config.toml
dataset = "synthesized solo parts of chorales (CocoChorales)"
mlp_ratio = 2
fused_qkv = false
qk_norm = true
num_experts = 8
shared_expert = false
layers = 8
num_labels = 51
optimizer = "soap"
precondition_frequency = 10
batch_size = 384
adamw_weight_decay_other_params = 0.05
Rows from block 3 of a small multi-label audio tagger, named by matrix and row number. Rows with one number within an expert belong to one neuron, the router's apart. Each number is 500 + 50 x the weight over its row's rms, rounded and kept within 0 to 999. All counts start at 0. Numbers have three digits each. After the name is the row's rms in percent of the matrix's.
Before each expert's rows are labels from the 100 clips, of 14848, where the router gives the expert most weight on average: "responds to" is what is common among them; "lies over" is the class under the peak. Only what is clearly more common there than usual is listed. The data: synthesized solo parts of chorales (CocoChorales). In brackets: how many of the 100.
# router: slot weights (model.blocks.3.mlp.router.weight, 16x192, trained with AdamW), inputs 0-95
# gate: expert gate (model.blocks.3.mlp.gate, 8x192x192), inputs 0-95
# up: expert up (model.blocks.3.mlp.up, 8x192x192), inputs 0-95
# down: expert down (model.blocks.3.mlp.down, 8x192x192, transposed), outputs 0-95

# expert 0
responds to: note F3 (100); cello (52); note G3 (38); bassoon (37)
lies over: F3 (100)
router.0 101:551538528539571478529526554492511518519388528517413487487552349585541507507489446540524478519647441538494506583516407456474518403491478393453549499517435522521434473524448448538480498431573561551428547550362511461507498467457485502442569502481485477529506530521527520496540562470474474583
router.1 099:535542590557498501542536564546490478511383513517461490456523413610508396481525425513501505550631467530488521556510424439501516458531495499501515481506480492504493530544457403533511552363551578527415531569322513485490514517495463569444578555457496469534450513483532552561539588493541488569
gate.0 047:503579460450444445573510412589507513471451489424504583450595551464404523387580530447575448501474481477497558582560527441430458499437513500491496611503457547472504496486441490484504517587551548496452416560455468523528483520456446523503539552388558428537526560497533471510515590487513551564
up.0 049:483550525510436557425423483559534511446518502575515574516475467534451453400529477458540556481487585523532471576443493561562470430456466526542664554546561487437450532430458475522413447486440704509489428543451473466418502601549489532508604513463473477482573510550479545466493511436535475549
down.0 049:459430558501542531418415475627450537498570447479465442493538530584445464473537501538453582595538518411519517456539577455502495426540513457527484478495493493561447506535447515347482581566518551491467586494507535511307521493440479415555553479477494465510517493532412492578585512481443525539
gate.1 085:482545533535526529506489472596532495558522460423474541507515447523522527485490428471522397389535583577471494518490509550561558440462635542430533565441527496536480497452491546451538533475577475435514491497518477628471528373416461577580458566496438468538601472538412554387461470498473485465
up.1 082:507493443442420404493567496553442386430460507495461543512461509539549459556563466555498483450541468574513514521509429530560510536536457454515557476473469505505535586442489421470572453457506509431529539421487436403463433593368433555488595557622550531455482514453445466525567430530488503497
down.1 087:644546433414483555487505478491503534432498481448419538497504487496502430478503405480516491453398525506513555498465542570493557537489469512540530539583550520473601470484535537480466602484586502456459443436539429485491412593445592522480445468502499533493593580443475470466526496473444581357
gate.2 061:445515540493501560578522471500513574540471473506537500419420544533529524579471516396609482368445460539521482499519582480565453489498530527516458510539464501495546521511573508551468550495524489570531588492497448447507427512519581614531415443498554505491399460412442506467434459484502446431
up.2 052:571462487525559539485460546516418432508620592453434472514515443522477597476471536554433494505585567398424525620487483541530575611510540357498449517417465474515419494507453506434619470519426458500443549488514607488545511433492497377450557592414490545531528441512517518445538439511521553580
down.2 060:529497419589525478632450478550510502504488535455545539488501474436479382454494474528567480511506518535564548551596554511473399524535421452452566489441512549513605417399458551518429459529559521480461456539500479505365558539513498449494443468472496586521604606587476447492516506382527477507
gate.3 048:508539493511508517540489469510515469502639513511540505565414518475444568557551528537465438498629476490498527485518529505440525525465503521508492451493530509516457528505490468482499413690507519410559411475404474458586502504484465545551609461431423570466404516439579411559451573516468474557
up.3 052:430426416532508485531486463473495513548389444482440409506598556523544584469487455551483456488527441525472491524517471454493526503570462510516544505528479438429644498466432485490436641413628462509485530492532577496458543453517584437481462492509496373514470505608498580520491545537487443531
down.3 047:502468490461453515501464458456436454514541546496509457509507525494514476516496548566452440533452470500467603472403434525576567537537524509548488466449555434490540454531511474591636520389446556519499473409487552569588489486572464507462469522488472408475490495495500547496568565509565565551
gate.4 072:440497457460485446469557502485557540450462454510473583485526476492533484525489483483473482500519498540460584523367508554451530435599455487446563437523492499470471513520578576489577467505495535466527406630459550515438524532503492581468464487515555458436510445396430626476464525525543524435
up.4 074:604527532549435419518449483528445476519510526495543487506461497604577500561513483506555583523500514495441532533458494523528511553471481437585494473475470524528504487403412429422503448520470492512461584468576468521603524485466471595513555478431428545510603489490370577569496541444491448515
down.4 068:474494526485463506496460492453569554572527500500492524525613522470530491510488445509543479516400404426441572485518509548462502464478572510468510419550510519579507406569495466513465558510599562640518473422556515551453419493530561484450449468577459548527568539488471416527486484372483456447
gate.5 048:375510486470469544547484425440513549507480577510503528405454520469478467453559464434521486558527528525539478547467479462483385409398452433538535503539555537590619538416532510475501473580524450542449607439476461439425526473591567507517457465480557535545504452439478459436414434431476578436
up.5 050:359474528530519463567595439426496501487436521400483492503490519549487539487443561506566481425411506507515378483470459562475483383428364555546403505513550425521528560489505496519562589494513461466516494534463499499526445543437562478538522439481470503524498523429445475495572548623590419508
down.5 048:384385526574484448539483493407551520425458491402535428593437543460461546502562576505509471475547509486591386520493523542552491467393485447534421507519477566523440529536501424513530530616463428513583583401480533499557443470480484544414545501514610544530415482491481573511482560571420384488
gate.6 083:441563420568504465541555532487489461547531494544405527553470557447501566428517483483510551448405538466448468460580531549531486407460531490630578488510442543494454557488504451479480520614491485446531551578487470473574414541535441515542559461478455446554581453486412473480566524469441468496
up.6 072:408506552631457471482514488425545482560517406474493443542478533403477398545486475532496495528525414521514572451475554513570519494595517627452514562608491558496526538501487511536393458556506556416537523586399503601496449472503570583571455514485459504488531388479527379506415467465436488490
down.6 071:465480484549493512471452517473483477466480497408516471435448572493434514473517534470523473510526567530506454529500553406542580421529510492680498479557585471563534525468508541525433515463497471471541408565521621359556451527553524486488416487395390433473474525603560509571526468536433470435
gate.7 089:430518517519458498476441442429566513463487532497555516534328465501507433518532518546495492373446535534488459503521484437589500491448483533498469572537470532493548528475518519535459429575471484560543453445532495534545453498594479565499484435603533488470441549478445502540471575442494519398
up.7 092:513494548494513451580455470553577488423488510538579493462513525518502542492491523478511517415430503452560468478570565485492440475389469435476500500548428495539478511517539439603540437543454432485579574473569441551454481537586481473546414501598378499478485501461559462590454538429576538430
down.7 093:469523577466473482529460472477473573488483495425542472451422543579584566478468497477453649484434429438495563573521507521537485462426531559495384496572520439523597525504566479424512461483533501469475653543512461613517429570593534544469356538517414509449511443552490485498554468522542397499
gate.8 094:503444431532581462484548441584472469472482565469441439481554550516570480493522591527482680471621492480474513565546515487573580467542551505451618537481463417435522545493499395508604393482446449449471510521463456595547524521464493519540498458564489473539553445586504567490526470478485439564
up.8 092:464454468414518539513537504493516483493480534527458460533546522563506502505488574486436610516561501423531477495506579496517561498477583457471670482546508424502513594540443436576578496487532532520543528470551445617559520571410420522536500478489455487509557440527498560530593547572517407571
down.8 092:476484557476528516524490519556461516535446536513524510558559487512503603511444520496415551553458431529555570467544480513498495539512541487558488546521433509533424524575443462545507606510488559525535393465464548456484616554450400522561510517457514523386465478531448486537541448495506502577
gate.9 075:503537488469477505465420413537526581596478441512500508523471531560439393578477443583529520570440506526478624492515606425483464435489524518562468499468506489495566567560517552507508484444473486520479451545506511464454548480525458511500482495506416528369504505480514557448642486440538466487
up.9 083:583411442454517447509603569526519515513511432520485514541449439450504503531455434420462545494467533513500548463548426533507423568482526450504479463533426507564500455610493461458446467613543497469493466473429497550582489575477432493554535614490449526415543442542509521556452451463544461558
down.9 080:529582530443522431484525526480549586467474489395517440565487441542597501501413474500555525412562529427503453600456458500454472589528487492528569541552492427513472503422566445549481522513500472422541534425434464543542424491510543570606553521475418514557583496494538475512485488394545495522

# expert 3
responds to: tuba (99); note C4 (90); note C#4 (30); note B3 (25)
lies over: C4 (90)
router.6 101:569530548537490460526568519539539479522413507521469483432527400605464414454538460569504501577605413557483544593534408443455497429497496471520459525567444470532491483510474464550462471421579530524435606622327473500455547498442433528444560476451476482544453500506542539536518541479535488557
router.7 099:515562522561505457531578546535556477482323537491460503467538433581547455470538401567574488620562423606509530539444406418473478433483511426471490520504421498457584500493460405472434474491606541544459525569340522437411525575462440571496548501524489477499452476485508518538474491461478469558
gate.0 068:454525455493514472402486447473597499536523542475539498437498510455425587475462517485515516500462547470467468527477530440541498419420577523555557497547493531627548522508510509497465573554553489578542616533500470423518471645502418523539505479544452479462537397518510487418502476500504500438
up.0 069:437448529479487420502558454483561495448384537431506508509482558446370537462532498529519480424429480533502423578496464472470364440450524458538568556592523564551560606381498497502463501473591510458437601460549445440529594567527485477540477470547544516513549528536531496390505460478570477524
down.0 078:428527529624491518476542512468498475521453452490460544532457557517545482554509464505557396452425483464566465645527513543514500470428471488508536503622502528493528525563576446465504556493480606588475531450501510540459542498517492484571526496437496446506497546435463561477518444400523450553
gate.1 059:480444518441471492587547511491383508542540491513518451555505465554466559535486555443430548518481500484496512534428415511615508537430447523516460535508544445429486496472511535431588555550544531550469424403522435502468524437507498470486564557459448473426484535441442539469578422610507544585
up.1 060:549413576459361501496574476597537501460616500430524506501487600446554549549542548548612500599530437496518535473550465509522541489515500558473502537507488507516498491539494585479508526458512434491523547598485536555434553492435394556486461575539499518395490487482533364421506527426516481498
down.1 062:527468494368512569520507517483501551502575462525476385453450541539505516453552508493441446507488494531443563444545586458474460498423525548456456589453483413483524481556402496376443489563462522432506551588565466491421476520485495458494515578531446531389470433500466507493551475426495518564
gate.2 087:530510453483463516471409494491421476514506524525478538518415502511430482426507495524514467550494518497470552526569584506557497580525533578527517558484515483523378525472518427558540450561550585638534490427554483476456494602631435472465408523477458599513423474483496556438500546457478592436
up.2 087:398581499460471484508433458474484442497516534487477478460451557445428537458480459435494506550466561470513527515571637553572454489545557543569461459508509466575408476485581468569463515576577568625511438543554485498475508583600478472509450589440433508499425452487470573511516509406526629525
down.2 095:558488471418468545554542534474500583493538535456558507528478526438526551526435436489545494497475561449457407482553497518354486602470490471559511459525526494603431485566540529443495503505450563652461477485456478486413590534489584498551467464570461422505495492494485513508510560515455599496
gate.3 047:499474385553647501511417450487458497524629520535429548501463595426444514484608570569480560526492453491506511514484460478550581508498522481607525427517535510559379442511538493468557586479425486419469537480486504525519341456481505568569522492469522452539519367478543475475536476605514435468
up.3 045:423503588456503530515546448453553565468467472518535559414541556555506532566514473474417566569506458532487440530498448452468543400443539466465527474443629461443640562560477516498599527456501570489499469465446560458545488473495524624428466510508443487554464570450477592497623538527560477560
down.3 048:474421459581545524536467503474485406548468459468481464494448456454528484518517536503576523557544503524464528398544461497466475493584461473413490473471459480480518429485513504569610541450527495555449610423577605458548517478494535547534517530510485488488496454479462458492601504545570518490
gate.4 126:521446546461495537490530503481525515559518476452522520545558493486533488585420544495458630557534498496547514473470499537464442424483415435455491487586460564562545405533509454444504551402590411476484582451444482575520559554466539404519478490467436418497429469598526539497534503509486464495
up.4 130:573502542487565498543460456574497487511509500525529516553383530455541442457504544632451593457568508444530496453458509493576543531515499487431494488455509497504458508534458544425478565551487496472515508563554510523522550503504513514456473409562511526554513482452533494524417621516530502345
down.4 133:526446538417452534529477555538492481398524510537434521575494498507461585484530500389441636484529444473492532422486546530524504480501490575554458475442531625548472529459542473480633604588570531495535499432496480496451477557517478341463481493549543441437490495444460416472597528476508510540
gate.5 051:464475543425618550414467518484466449534394488548516507524501450536532508415540539475488482498452452507502482609449537514478489335463561517512449399506458541462496500487517434526566564600405466450421540553491530492520531513427506528473494439499503475481579589496552456597578511495485485487
up.5 048:484484540490565425448536469508491444605437486430512595534459469495497486504512545462423511499502440447488531601617487461407497425485367489484389526524550464478452561559493475493481507431442442564527521492429523542560534522566466542471605549551520482528578613557544474501504547478469543521
down.5 051:561481491548356469398515480533512458521555441533484459545512519515517498479499462504472543514562496478538494451477439529498520512491475550403524561424567540546431508503494521428602505538523511536522483432503537492511553486532490490538474523518515508454545485489560522534543522487493455532
gate.6 129:521484559544460571507579496411541404574495451522503560482544527495493639529521549520517474483507509528542480449479623505499444510457505462506456511441506477503543485590540519566496530526423452537473460555582492483490503528427356498515507610518446460447501496472497610452447401451452465558
up.6 130:470498535501494516483548629470581519441507459511551487532555488471478556614483535443481608464409500531459432543505462521424471460446455558479530572515545546510522468473499548485504416542536489467513504541453520519470549507490484561519507520431499527586452462557424446516536459496512546502
down.6 131:493513551585528461583532572519496425517432440525508502464490468424486529564511455463480483473629403554493532514563373484476500442526535425440616526476523569561496503499501496548423491446463568603474536605449506531542609449461549487436544507491493543509435505523543500517447535470552464540
gate.7 081:423522585497457575456397516469508464538490503446485489450468454457493582398550519398519500474445521476491591465540483487492532535379569394456558487553452578496508452429518484576539415505496380502529529496531593497505548570528498475457473555446460465489488463458438531572562433533472510495
up.7 082:454569614509466507499435535463463488537475453481508493469431494519426627473522476453451468368481542487535626408585522558513546491444571479455581480512513514406450508403493519560571421493586483512621471483526509479514517425554464518415485561462539488510502483502445522544564475464420508547
down.7 090:525547508581534445476500475520551430510501479436575485496514497508459463499530592451504383428549477469470424439572502396473546513440554511561579609468418495548504441558449576402406538481436490545512504398460512464440537511455454532431529507465554428528464519568483538466488529480406611558
gate.8 090:548456466448447581508549484521515491636460539468487575493555473509526563463589533472536580547428493610596479423447511558438509500495458428454531525414505481504480529487473509498533491486518529612452432488517484483533526586515506431556566496537517470443465530545487436430431385461487462623
up.8 087:471485447598530410529500418524522498468439460488478509539518532529508496504461525496390533523541480396435553523578471436582501501490621635573470472507538506473469483554492464569432562486454418414513566545506465528498543412458475558433408448475514526536536555529553527599513568527528492500
down.8 095:436451469467485451456647515483514458464512590494543428517522597484530453521545539482438542461374580530542506506455583407477483444545524634527460479475439474509600449479559491453499577540524456360511455465460443505497543450485552503494447491448474501555509615503410482554570430551563562437
gate.9 072:474535509494482529459492509405523510543555562455589511430421479485442624403487446416474438563349490473530393463486507586435466512460492426532556567506519549559531503504516529484544441436487507392402484472598559514568410530477496466554515471500593496569529498528487439465472588494506440493
up.9 074:457508443499520414534547445409532561512515520485455431502500455493495536434565516525417377417465542455552468514461488464511472465556387528475510551485649410502582473521457512403534500448423470528419559372542509521559472443596582486523468451459495452431615537486449498521547509621565538533
down.9 068:406499456576482461486507466473530472581498592557588579438626452453473460495566497510508420579491610523495509432477584509480495492488528576481451444546450586418527496524551530504508438494456467578480476447416497444539531528533503497497467446491493480523518474498413495563460477514534433458

# expert 5
responds to: bassoon (51); note C#3 (49); note G#5 (40)
lies over: C#3 (48); G#5 (40)
router.10 101:519418525533558453549584555556594495504394516515502476461492415555534455518514453492509549461604501597512513623514362519519472442498571470433475570545438539492490473483530427470410499438557480533422577574422535510458578465501457530516451405480393448570469533485570512562497486459501471580
router.11 095:495535570515510467528610579515614487501354459494422494473529431584519460495513490480513476554610442578505510614476422544499503409505574487442484571566470505491462521517519424483462493376575533577426552552339480522481539483496475570484459476478490459539464506501529497523503454491528530600
gate.0 050:444505484427511468449354492529488496564502585518437484438420472521473534508544502553593537570563542514501507553518459435510544500528491416516598479484561526519542540450467452473475446510492550476579424404500480486578544438582584403503541548522487471619345531437525521421526599403487574499
up.0 059:481575498559448499555455443534493445532469467500478478468483370488485507568497488507493470495517582519467495499528638496557513522514545528467475472425449567522483529507494485513538555377443473466494504569472553524503442413417515538518483549535625453449551532503494494401589450478494583506
down.0 061:534516544554637519515531442583546478446525537385550501617510514465531401556488487539430491487410465585514481434434485515544625558576605567521523489400428470559550475511440545526412580396453494508520509520376443501501499491509488520562489434560465470501555504609550527461406516528508538498
gate.1 242:486481582551561479479513466470533512530470554478507509434449466538459492533462485469424538447466519545541485592485532463484525443472481478490494608458551542487696457483507477516461505489431393507468545508495462500451482417514508525494446509490449503516439516481510559503545502493517546548
up.1 239:473477522566476477508453476468507514529486569475499499453502435557476476537484512484434549498488534520525531604492540511510542498463470492460420530438570538560649486482505518530491552493421400474474525514536439455453493387527499516430476455487464497515459481506531562470574474498531548538
down.1 223:506532542541402476532480461531528503397422536457553476445563483520497481519501475447445439377451558510540438469484619506459578529556450508589443440458569519493615485566519474488511569413454438594612527515498530550425435461515512458519426487525437451511515513408504561427500543547521574480
gate.2 104:495455446473501485490500492524531497654552547545493469483504481439510543512582414404515555536438562562478531434464543519448459497522571417472559386461537525443462490448559539479466419546469438404471443471557523468530511554407440518497441424510590457525503451531467518512500474544426513564
up.2 111:497522368491541384537496456569459462496527413474505527486503478439575543514482404518567440495591507527459523405537484495523496510543496514457551410497490498561463452583506470490458492491494448482503494681585463533476540513519493488482521557560512603579553540564572477532431552462534510501
down.2 113:595490578436500504586445456473522525467553455484485531517557605520509441419472441531449435368497488471421643467475520520551503511475440594534462519532564498490461481482494467481500488473530512432523535616500489459385464534539613451451604554526536464487498516529434465520656486468504557518
gate.3 092:336464552505488525529520482471590433465415565456473442470506576522516599452483531387472482518375459468549496458528483510496436503454508534547522585401604508488642497502567545508564503517519487526478517419507455522413516442444537519561366468533563470471470519467516566568495525561537462576
up.3 092:669503415529525481489493517528484565503530487548493581503468463479435453450502539542530554503546500534464535421533526504582524444477461446503481438591430531518369517538498509537515570498477522505549526526514524493530527540500547484407569541452547525467458509486431483483454402409496552443
down.3 097:479474440540527553462489470473476426507424552526477486460432463512496541494434521468550550506484550476500576448460510556469493425558521637500494507509459519478456493536540480546411536568495587557537450458505551537444552488503491406522478502560519507494623508457547439558529494461573541414
gate.4 072:394504439479584498477515495457464457549561467427462554448589559546508530547524526552531473559530577489560456568560545438527432555490554434539538437519521507528552484500507435558515470573518426394480460391517448480505501547490438493533532541544406560546525441487472532500445506443482459376
up.4 067:297525588590483529492528541394510543495473500468461503446539445484565535541541432556432553501521550537558509540608526420430467508544413501501579518464481460494507486470474416457451547570485489550484486489520543457435516529475453484454563586541483463571443441534440554518403553460451471442
down.4 073:455477535409466460517589521486502532435533369555490475519556527499582492539543516521541507433470436549441460520563413537439522506529570503533529401482555477567481544446463503466488488549493462596508532550485449499482536429377457457494586503523480506509470489500457428458586506498506463610
gate.5 148:458493502481538541477455458511496512520551490532472461468404513416394528484418417455475506501523545570575407526465540549512445538519648489463484545379503549522477510479564510517473561486549468449462493446523449639549542471509489511508440509518452450510481524538447486518545454475441570482
up.5 144:516524563530533526513522549495496558450528528459458459510514462509550502509471521504502526478492492479401580463529454499519539512499500565513545353508499486461518563459480601523510401478345561438523510426554534403422479519454544531368581504491522542539523491477520547532514579473520515529
down.5 145:493496522509485461482437470490467504427539586529525440437431500505508509467559535547482544461499590441483427389457580506515527500602544551449551487484592482451462493528446564479440514449466519530510512445585454540540504641523565478554467465433531485539544576455475504479529562491478468482
gate.6 118:528535550540554499616547546505490533534550530496486543497419455426518553526505508506458532546407561543443529528417370608532590535493604566544522500480494415431553534520451527492533557504468564490489450502443516505497511609535458552545497475428470431409463488457442564527524446528495536465
up.6 116:520497487530648472530457502548507503470465485544466512560482508463472524512495438538425590538623470467461558491486382525461537444547590455560500537446456512522411534526483478464475560487470511406587501556400514588501496557567466476497500450440498497527500459455497512549482465486438610581
down.6 121:452541602571449489530579555483517485552498416455535454445513501450464474472491555496482418502473439534538428448471492644488489506429569388488519522489552481568576503488466575464424447467521527567540576470546427456483453471485473551578357490490483539507513455497524540451541476569417449514
gate.7 129:501539506376478533501440500522511502546533487485568468507428469580499413480573544544595580559478514495536512435534632447505504526451407487443477473510529435543452431489513489559465509548482472486463541387589507411408457547522432435492460560459501453528496534448495447505529521415520553551
up.7 136:467498521537507446496514485476487483388554542478534499478421480419490598563456443480361578427407578518463531596534443596452510498559510493464537514463503512510508502453484480494495434469368450340476515455538504491517492546560405557612538529549512510532422402548461434420545476522475527457
down.7 127:531376506452519541433579559591517544448495490497414454535484470505559530578427451476540477648469481481526470506512481518459556444482403474473502544556434603496505487533492516472470460427558467585576410553445490522590464501476536499550431511550502509547458491521546572460490531581509393559
gate.8 079:369514534444443550435490521478593550525490463608405550417537499509470485541542497476478578506470504457539487566547470506483513532509464523462468477578505531488551463543510545481476520460539482531554459535505436443513506398507509475549501440531524490489499479506550518489454588512422507537
up.8 081:523571372554562488552563428492447496545551487388576581546494463476499491474471508468521460491530477562467477564511358534482498469612470530406503448476602418490541394515433526488464492487445495415551599547542467433531509500427471501449507561466515429551468528538452444469565502448563500485
down.8 089:532481389420472519442588473470574487471460532426512447625508519445539425545507493434502509529417608477514471468432541542490501495577450426411445448411488484534421457494527471494550497515536517440573577438488483446489564524481524464561535513446517501506545529457425385474544529478395546581
gate.9 074:511554539499488487409424473496509448638536531551562523442495382482511639408487451377452415567459590470523536542451413482510479496418457491543462473469462558600486449458555495568418419537487523492484484541534576504541470496556495514593436493511489514495427487569420590507537548480489488408
up.9 073:494451481475520492460497483453524476450410632438429506505448516512406436437536527546515528518630440537465577503518468538453562487467476533534560451564446527555464566570567484536457482523402434481529573502507486479475562441538443484493540540430386490548486488536535593519531492580485471454
down.9 075:402490530501467559401590583530433518405440591514516427519559530481420360547440588468567471563496553470575480455499525442493509577456344484469478493573536494581580533562541482524499426445579485496554513447557492469446517526419509573478491480565472514485544496491438524452471475607528476478

# expert 2
responds to: tuba (81); note D3 (60); note F#3 (26)
lies over: silence (37); D3 (29)
router.4 097:531537546523486438553557599491559466486359486479452527467550378607512444462504408523529491537518386612475575570481403474475507468542519490505468528470439472466566513528483437523503520367603560521442515597329526413467527496458451584470513506459531487535500442538541556523507537451556457568
router.5 104:502479574560503453573568511505522470505358487519427437416476371585495424448530469558491442542613407516496523530581343440544512469515514497469482506581428521515446483559468430484512493412543537527433601546380526491462512523451498537455519482514463509529440508503537586558505584518480501559
gate.0 092:548470531430422615516557519495567518555584536556472540400487432566562505456553530469545647502493511472510554386442521675549455530515508488447483396522493484505404567502538535508568415508473469538454516498423465435533558467526502501465560548421500527477552581508534520542533532434451431526
up.0 105:534548492503524505502446460424473504507570512493550468502517507544470454575557531554431466543464536536473402547491423470459464470555430539482460484500534451518514416521497478574425444357443457516525522378459449519501583508546457539468570497470518534493528536548546393533441538509528573470
down.0 105:407524521461437533544547481425527427501556595467530612543475539458436475502444607437544529579380549525505553433442593439372448461491379582493504479512539522528509524472389459483458575564490585518492388487556519521493521525469505467537489460537569500505517431504462506496529414485574535505
gate.1 073:479426404528490429636442487516531490526544549432493435559516520526535448520507541495496530477579472500435507426570487487552487608492536492523479457578554510563511560511484451511525495463517545534514486580478415425468506566469447500519406521606506594501407466518492491525594503601552515484
up.1 075:441612425610443582535534508433523538546472486591457550476534482523448430468565545476496415412529521495541486560458456539550506507515439587485462497443507479530530448518476451456489508518505501568485398430480408516515387410479553623514485475422558506622585502440490447459450553499452519569
down.1 076:567424446508593534564479471493471588492611560556527414468488394426465479482516476477476667501512411522515625586526476532536463623575468517464519454538399511477476522539485453429425502495509514449443436503560521587491509399496497508477448436596564518478436487488546445429491463442420576431
gate.2 097:446438491417422607510447529535459564536479486611512521500495503403454475513511518465598551559462508557493545427560513507438603437395546489459517486450442502545659482512554521478414479570491541572494408541526485461548488543543499476499505451493516645443422465464471429494486435492527449552
up.2 091:569497402520560361582518448520443526474542458503548519526472513471498491555511497560515389478516463495452534507491534461555441491577524589496501477652553537560490447506505460511363557460495531430534476464540428526505409517516522453556570444506447476480525514513506522530355440538604450480
down.2 087:554488500552514471495512559520490481481515571583482581483452463514446470427530467471486601530447466517582511473457517571554494469503373490492453527500576461454632493514578495499541495407555540461441413489565507491522521495502542451589495509492524496520514533473440565527507481561482491340
gate.3 070:468494500549453508423461470546537469590430493473537505523504465523463362502462500447522580511412505589459491405549602598558483490455522457536561468559508537391518484446566554544464507400593471428518535561476499497543575504495466554544494508497650539535500523542440446500531479502509550526
up.3 076:407566541487505480529446403533514485575440490498523450463498478520457462424443485471533542517413513526464472373573585574563444440419537538506570383555515549422493503418535557571411522448598407475551589508453443447559505539491471570585502517482620533564509504570517469478573447515568521501
down.3 084:553529437555557407557504498528377406496494526511432440545511481602477561428551496568589438422563423523528532512490532416513539560525498547531477422460485354432514537498404514604555521434434522579517499554506517466434481462458505517485590482510513451469526509511485552504549539526530503456
gate.4 092:515550513513519538486551506563447508596476573491508521520517488463512427478410487440502552466594512471494515553520512597461551401506456529477532497509427541475522582530480429485530462539500530568429575510456566483519465518547500513460498455429523534449432427498523538574502575562424452518
up.4 081:450497508489512538469529507543486454502506540473548565456562485463472467457471461497507600481646556428492465542579533545492449436469427491455495512593516539533589506581506475449442459461532471477464575452538610580507517511508560556498510455383449518424382408488587557532465585573518484473
down.4 089:524553494477397480520527559443428474450397483466413585596550521424467510482477476420453558363431502585516513447555560575506440567478520542508550488477495455430555429510506506511531519563494506438535498489571483495595462554490464531553500524501551499441540469513472589524486494538539489529
gate.5 036:490487448577453454527515493464462496489405508453456491504496504509490552518560547496469564518403480538526486581441364621417571530493486489506474484507420528449519557395480490474474531506516458497477517437519540589547524558538446533507529556513426483455547483514464421477477463575485432466
up.5 038:520488519490488436537456603523571563465489460487515423498509550486504418506455426429412533445476523407458583452506497535584532386451443547453527513595477539405482508602472511498449506516556498460506507525472470543554464565482447461527510542492621561519451452525588413473572591502499436463
down.5 041:425497514614544515552531510521518487534579455497480457494438446479553427402487532512515486414485541531577501482537538522488553549477465502608446571504437432462423485519544577470514562560477486489533501506509480495324429488496450489558562513449451569461483472456528552419370617423488486403
gate.6 075:516482483435476502533489459557541468450552557530539491429460520523413494551515445492527478542428567499476523533408467443468577530453467451614510620501528530583575561504513498525585481438560421541481437549519492477562442472554458478530514554520523525510449490451471490458504473447523448503
up.6 099:632488566470467510542597532540451543457529492412459521475542483436563525446558479426607494546458523591474572464515459556463537439501550502523440482548416548417483589547505529501463378568465462495491492627486533567476469519546519513509442528481514464486512398446481521538505519587519396620
down.6 099:524515560502463526451490504577538546605552530473538426511505416510446443532553509484549565477470437488503434574531449512480529518558482505575545527490591486431455501516470577522362432609507452555376549496519488445490467438488512510411557534526561480458569456429440555533463625531434460478
gate.7 127:536476545509510492484575633493500460500516487559538546443609455479511571501478473483519529439424573486516523503546530438474519550410530443483512561466414508518417516577501577580534447515487405560574519537514481440468421362508538478476551541404571479556417529609455492492542444584420491488
up.7 122:540444514469553610527556586547548539598585495515484488480551433519542577583497499349541563517456511579499540461491535530479495495440518387450466568532558536423508564525553535510551497578506443579442497455443426496562473463499538463450429559516457501509411506550546497559618452533411466515
down.7 123:498509510474528526549509511543507515537473457440434483433555496545564431514549512473475545496595521508519411519575417525510556481634523511521516515494501423422518542572392475565423426484406419586408638510471463450535488584510544535412534579461490502518565512520552502575542563499487370504
gate.8 082:458480411471549555619470589512445481541561465517543540525489503476501558528469497455582508478442545538490473396483512475539540468455498420426502529528522562500564447486505499507521553549502466492579546416562464494491460500476463487415534488500528525434453464436420448485568447517539491601
up.8 077:486404463472638605486475595537535425491605459500533601523464510533453528530472573477627469513488486526506525465452464498549522511354497467480461535442551501578544483479474480483478542553579507452525603373479531492537479485446462508472495501528556541454462532457390489448552494466540505537
down.8 089:540472458457512546535512505470470491453538575373426645472554576426484461474457495384478458415461399365482607461488509508557506565565568517539528590475523456601490474512529581497418460514499555540450561505451472485435540545579536475487500495455554411512593409514460471572512486523479403536
gate.9 080:499458481525525540428574501559514519495556543522514437495574442517514502520442472536452522468537594584437452469415490489507469481565481461497530560502419475565534420633523442448487506375566447446571459512442435515431605448518467503634599431546415489552428439473530501454483455504519475407
up.9 074:395612545583444543456429544402498479479540546521469442504538503536554420505465523473573472337502492492516506446492532510492543583486421506434571491465495428521432426448480554563557514460368506404577553509498537461521470463481531518392554529543574469567552474544461510468500464424469500501
down.9 084:505445444540456445370512559558490549409529493536471486485536578589450407502503443450525529553443545620486566449482435432512596480615532550389508450442416537534476527474547545485520531451496547516514498504406487535398535472481460455552460466455392544514494477539509423447542569538523458578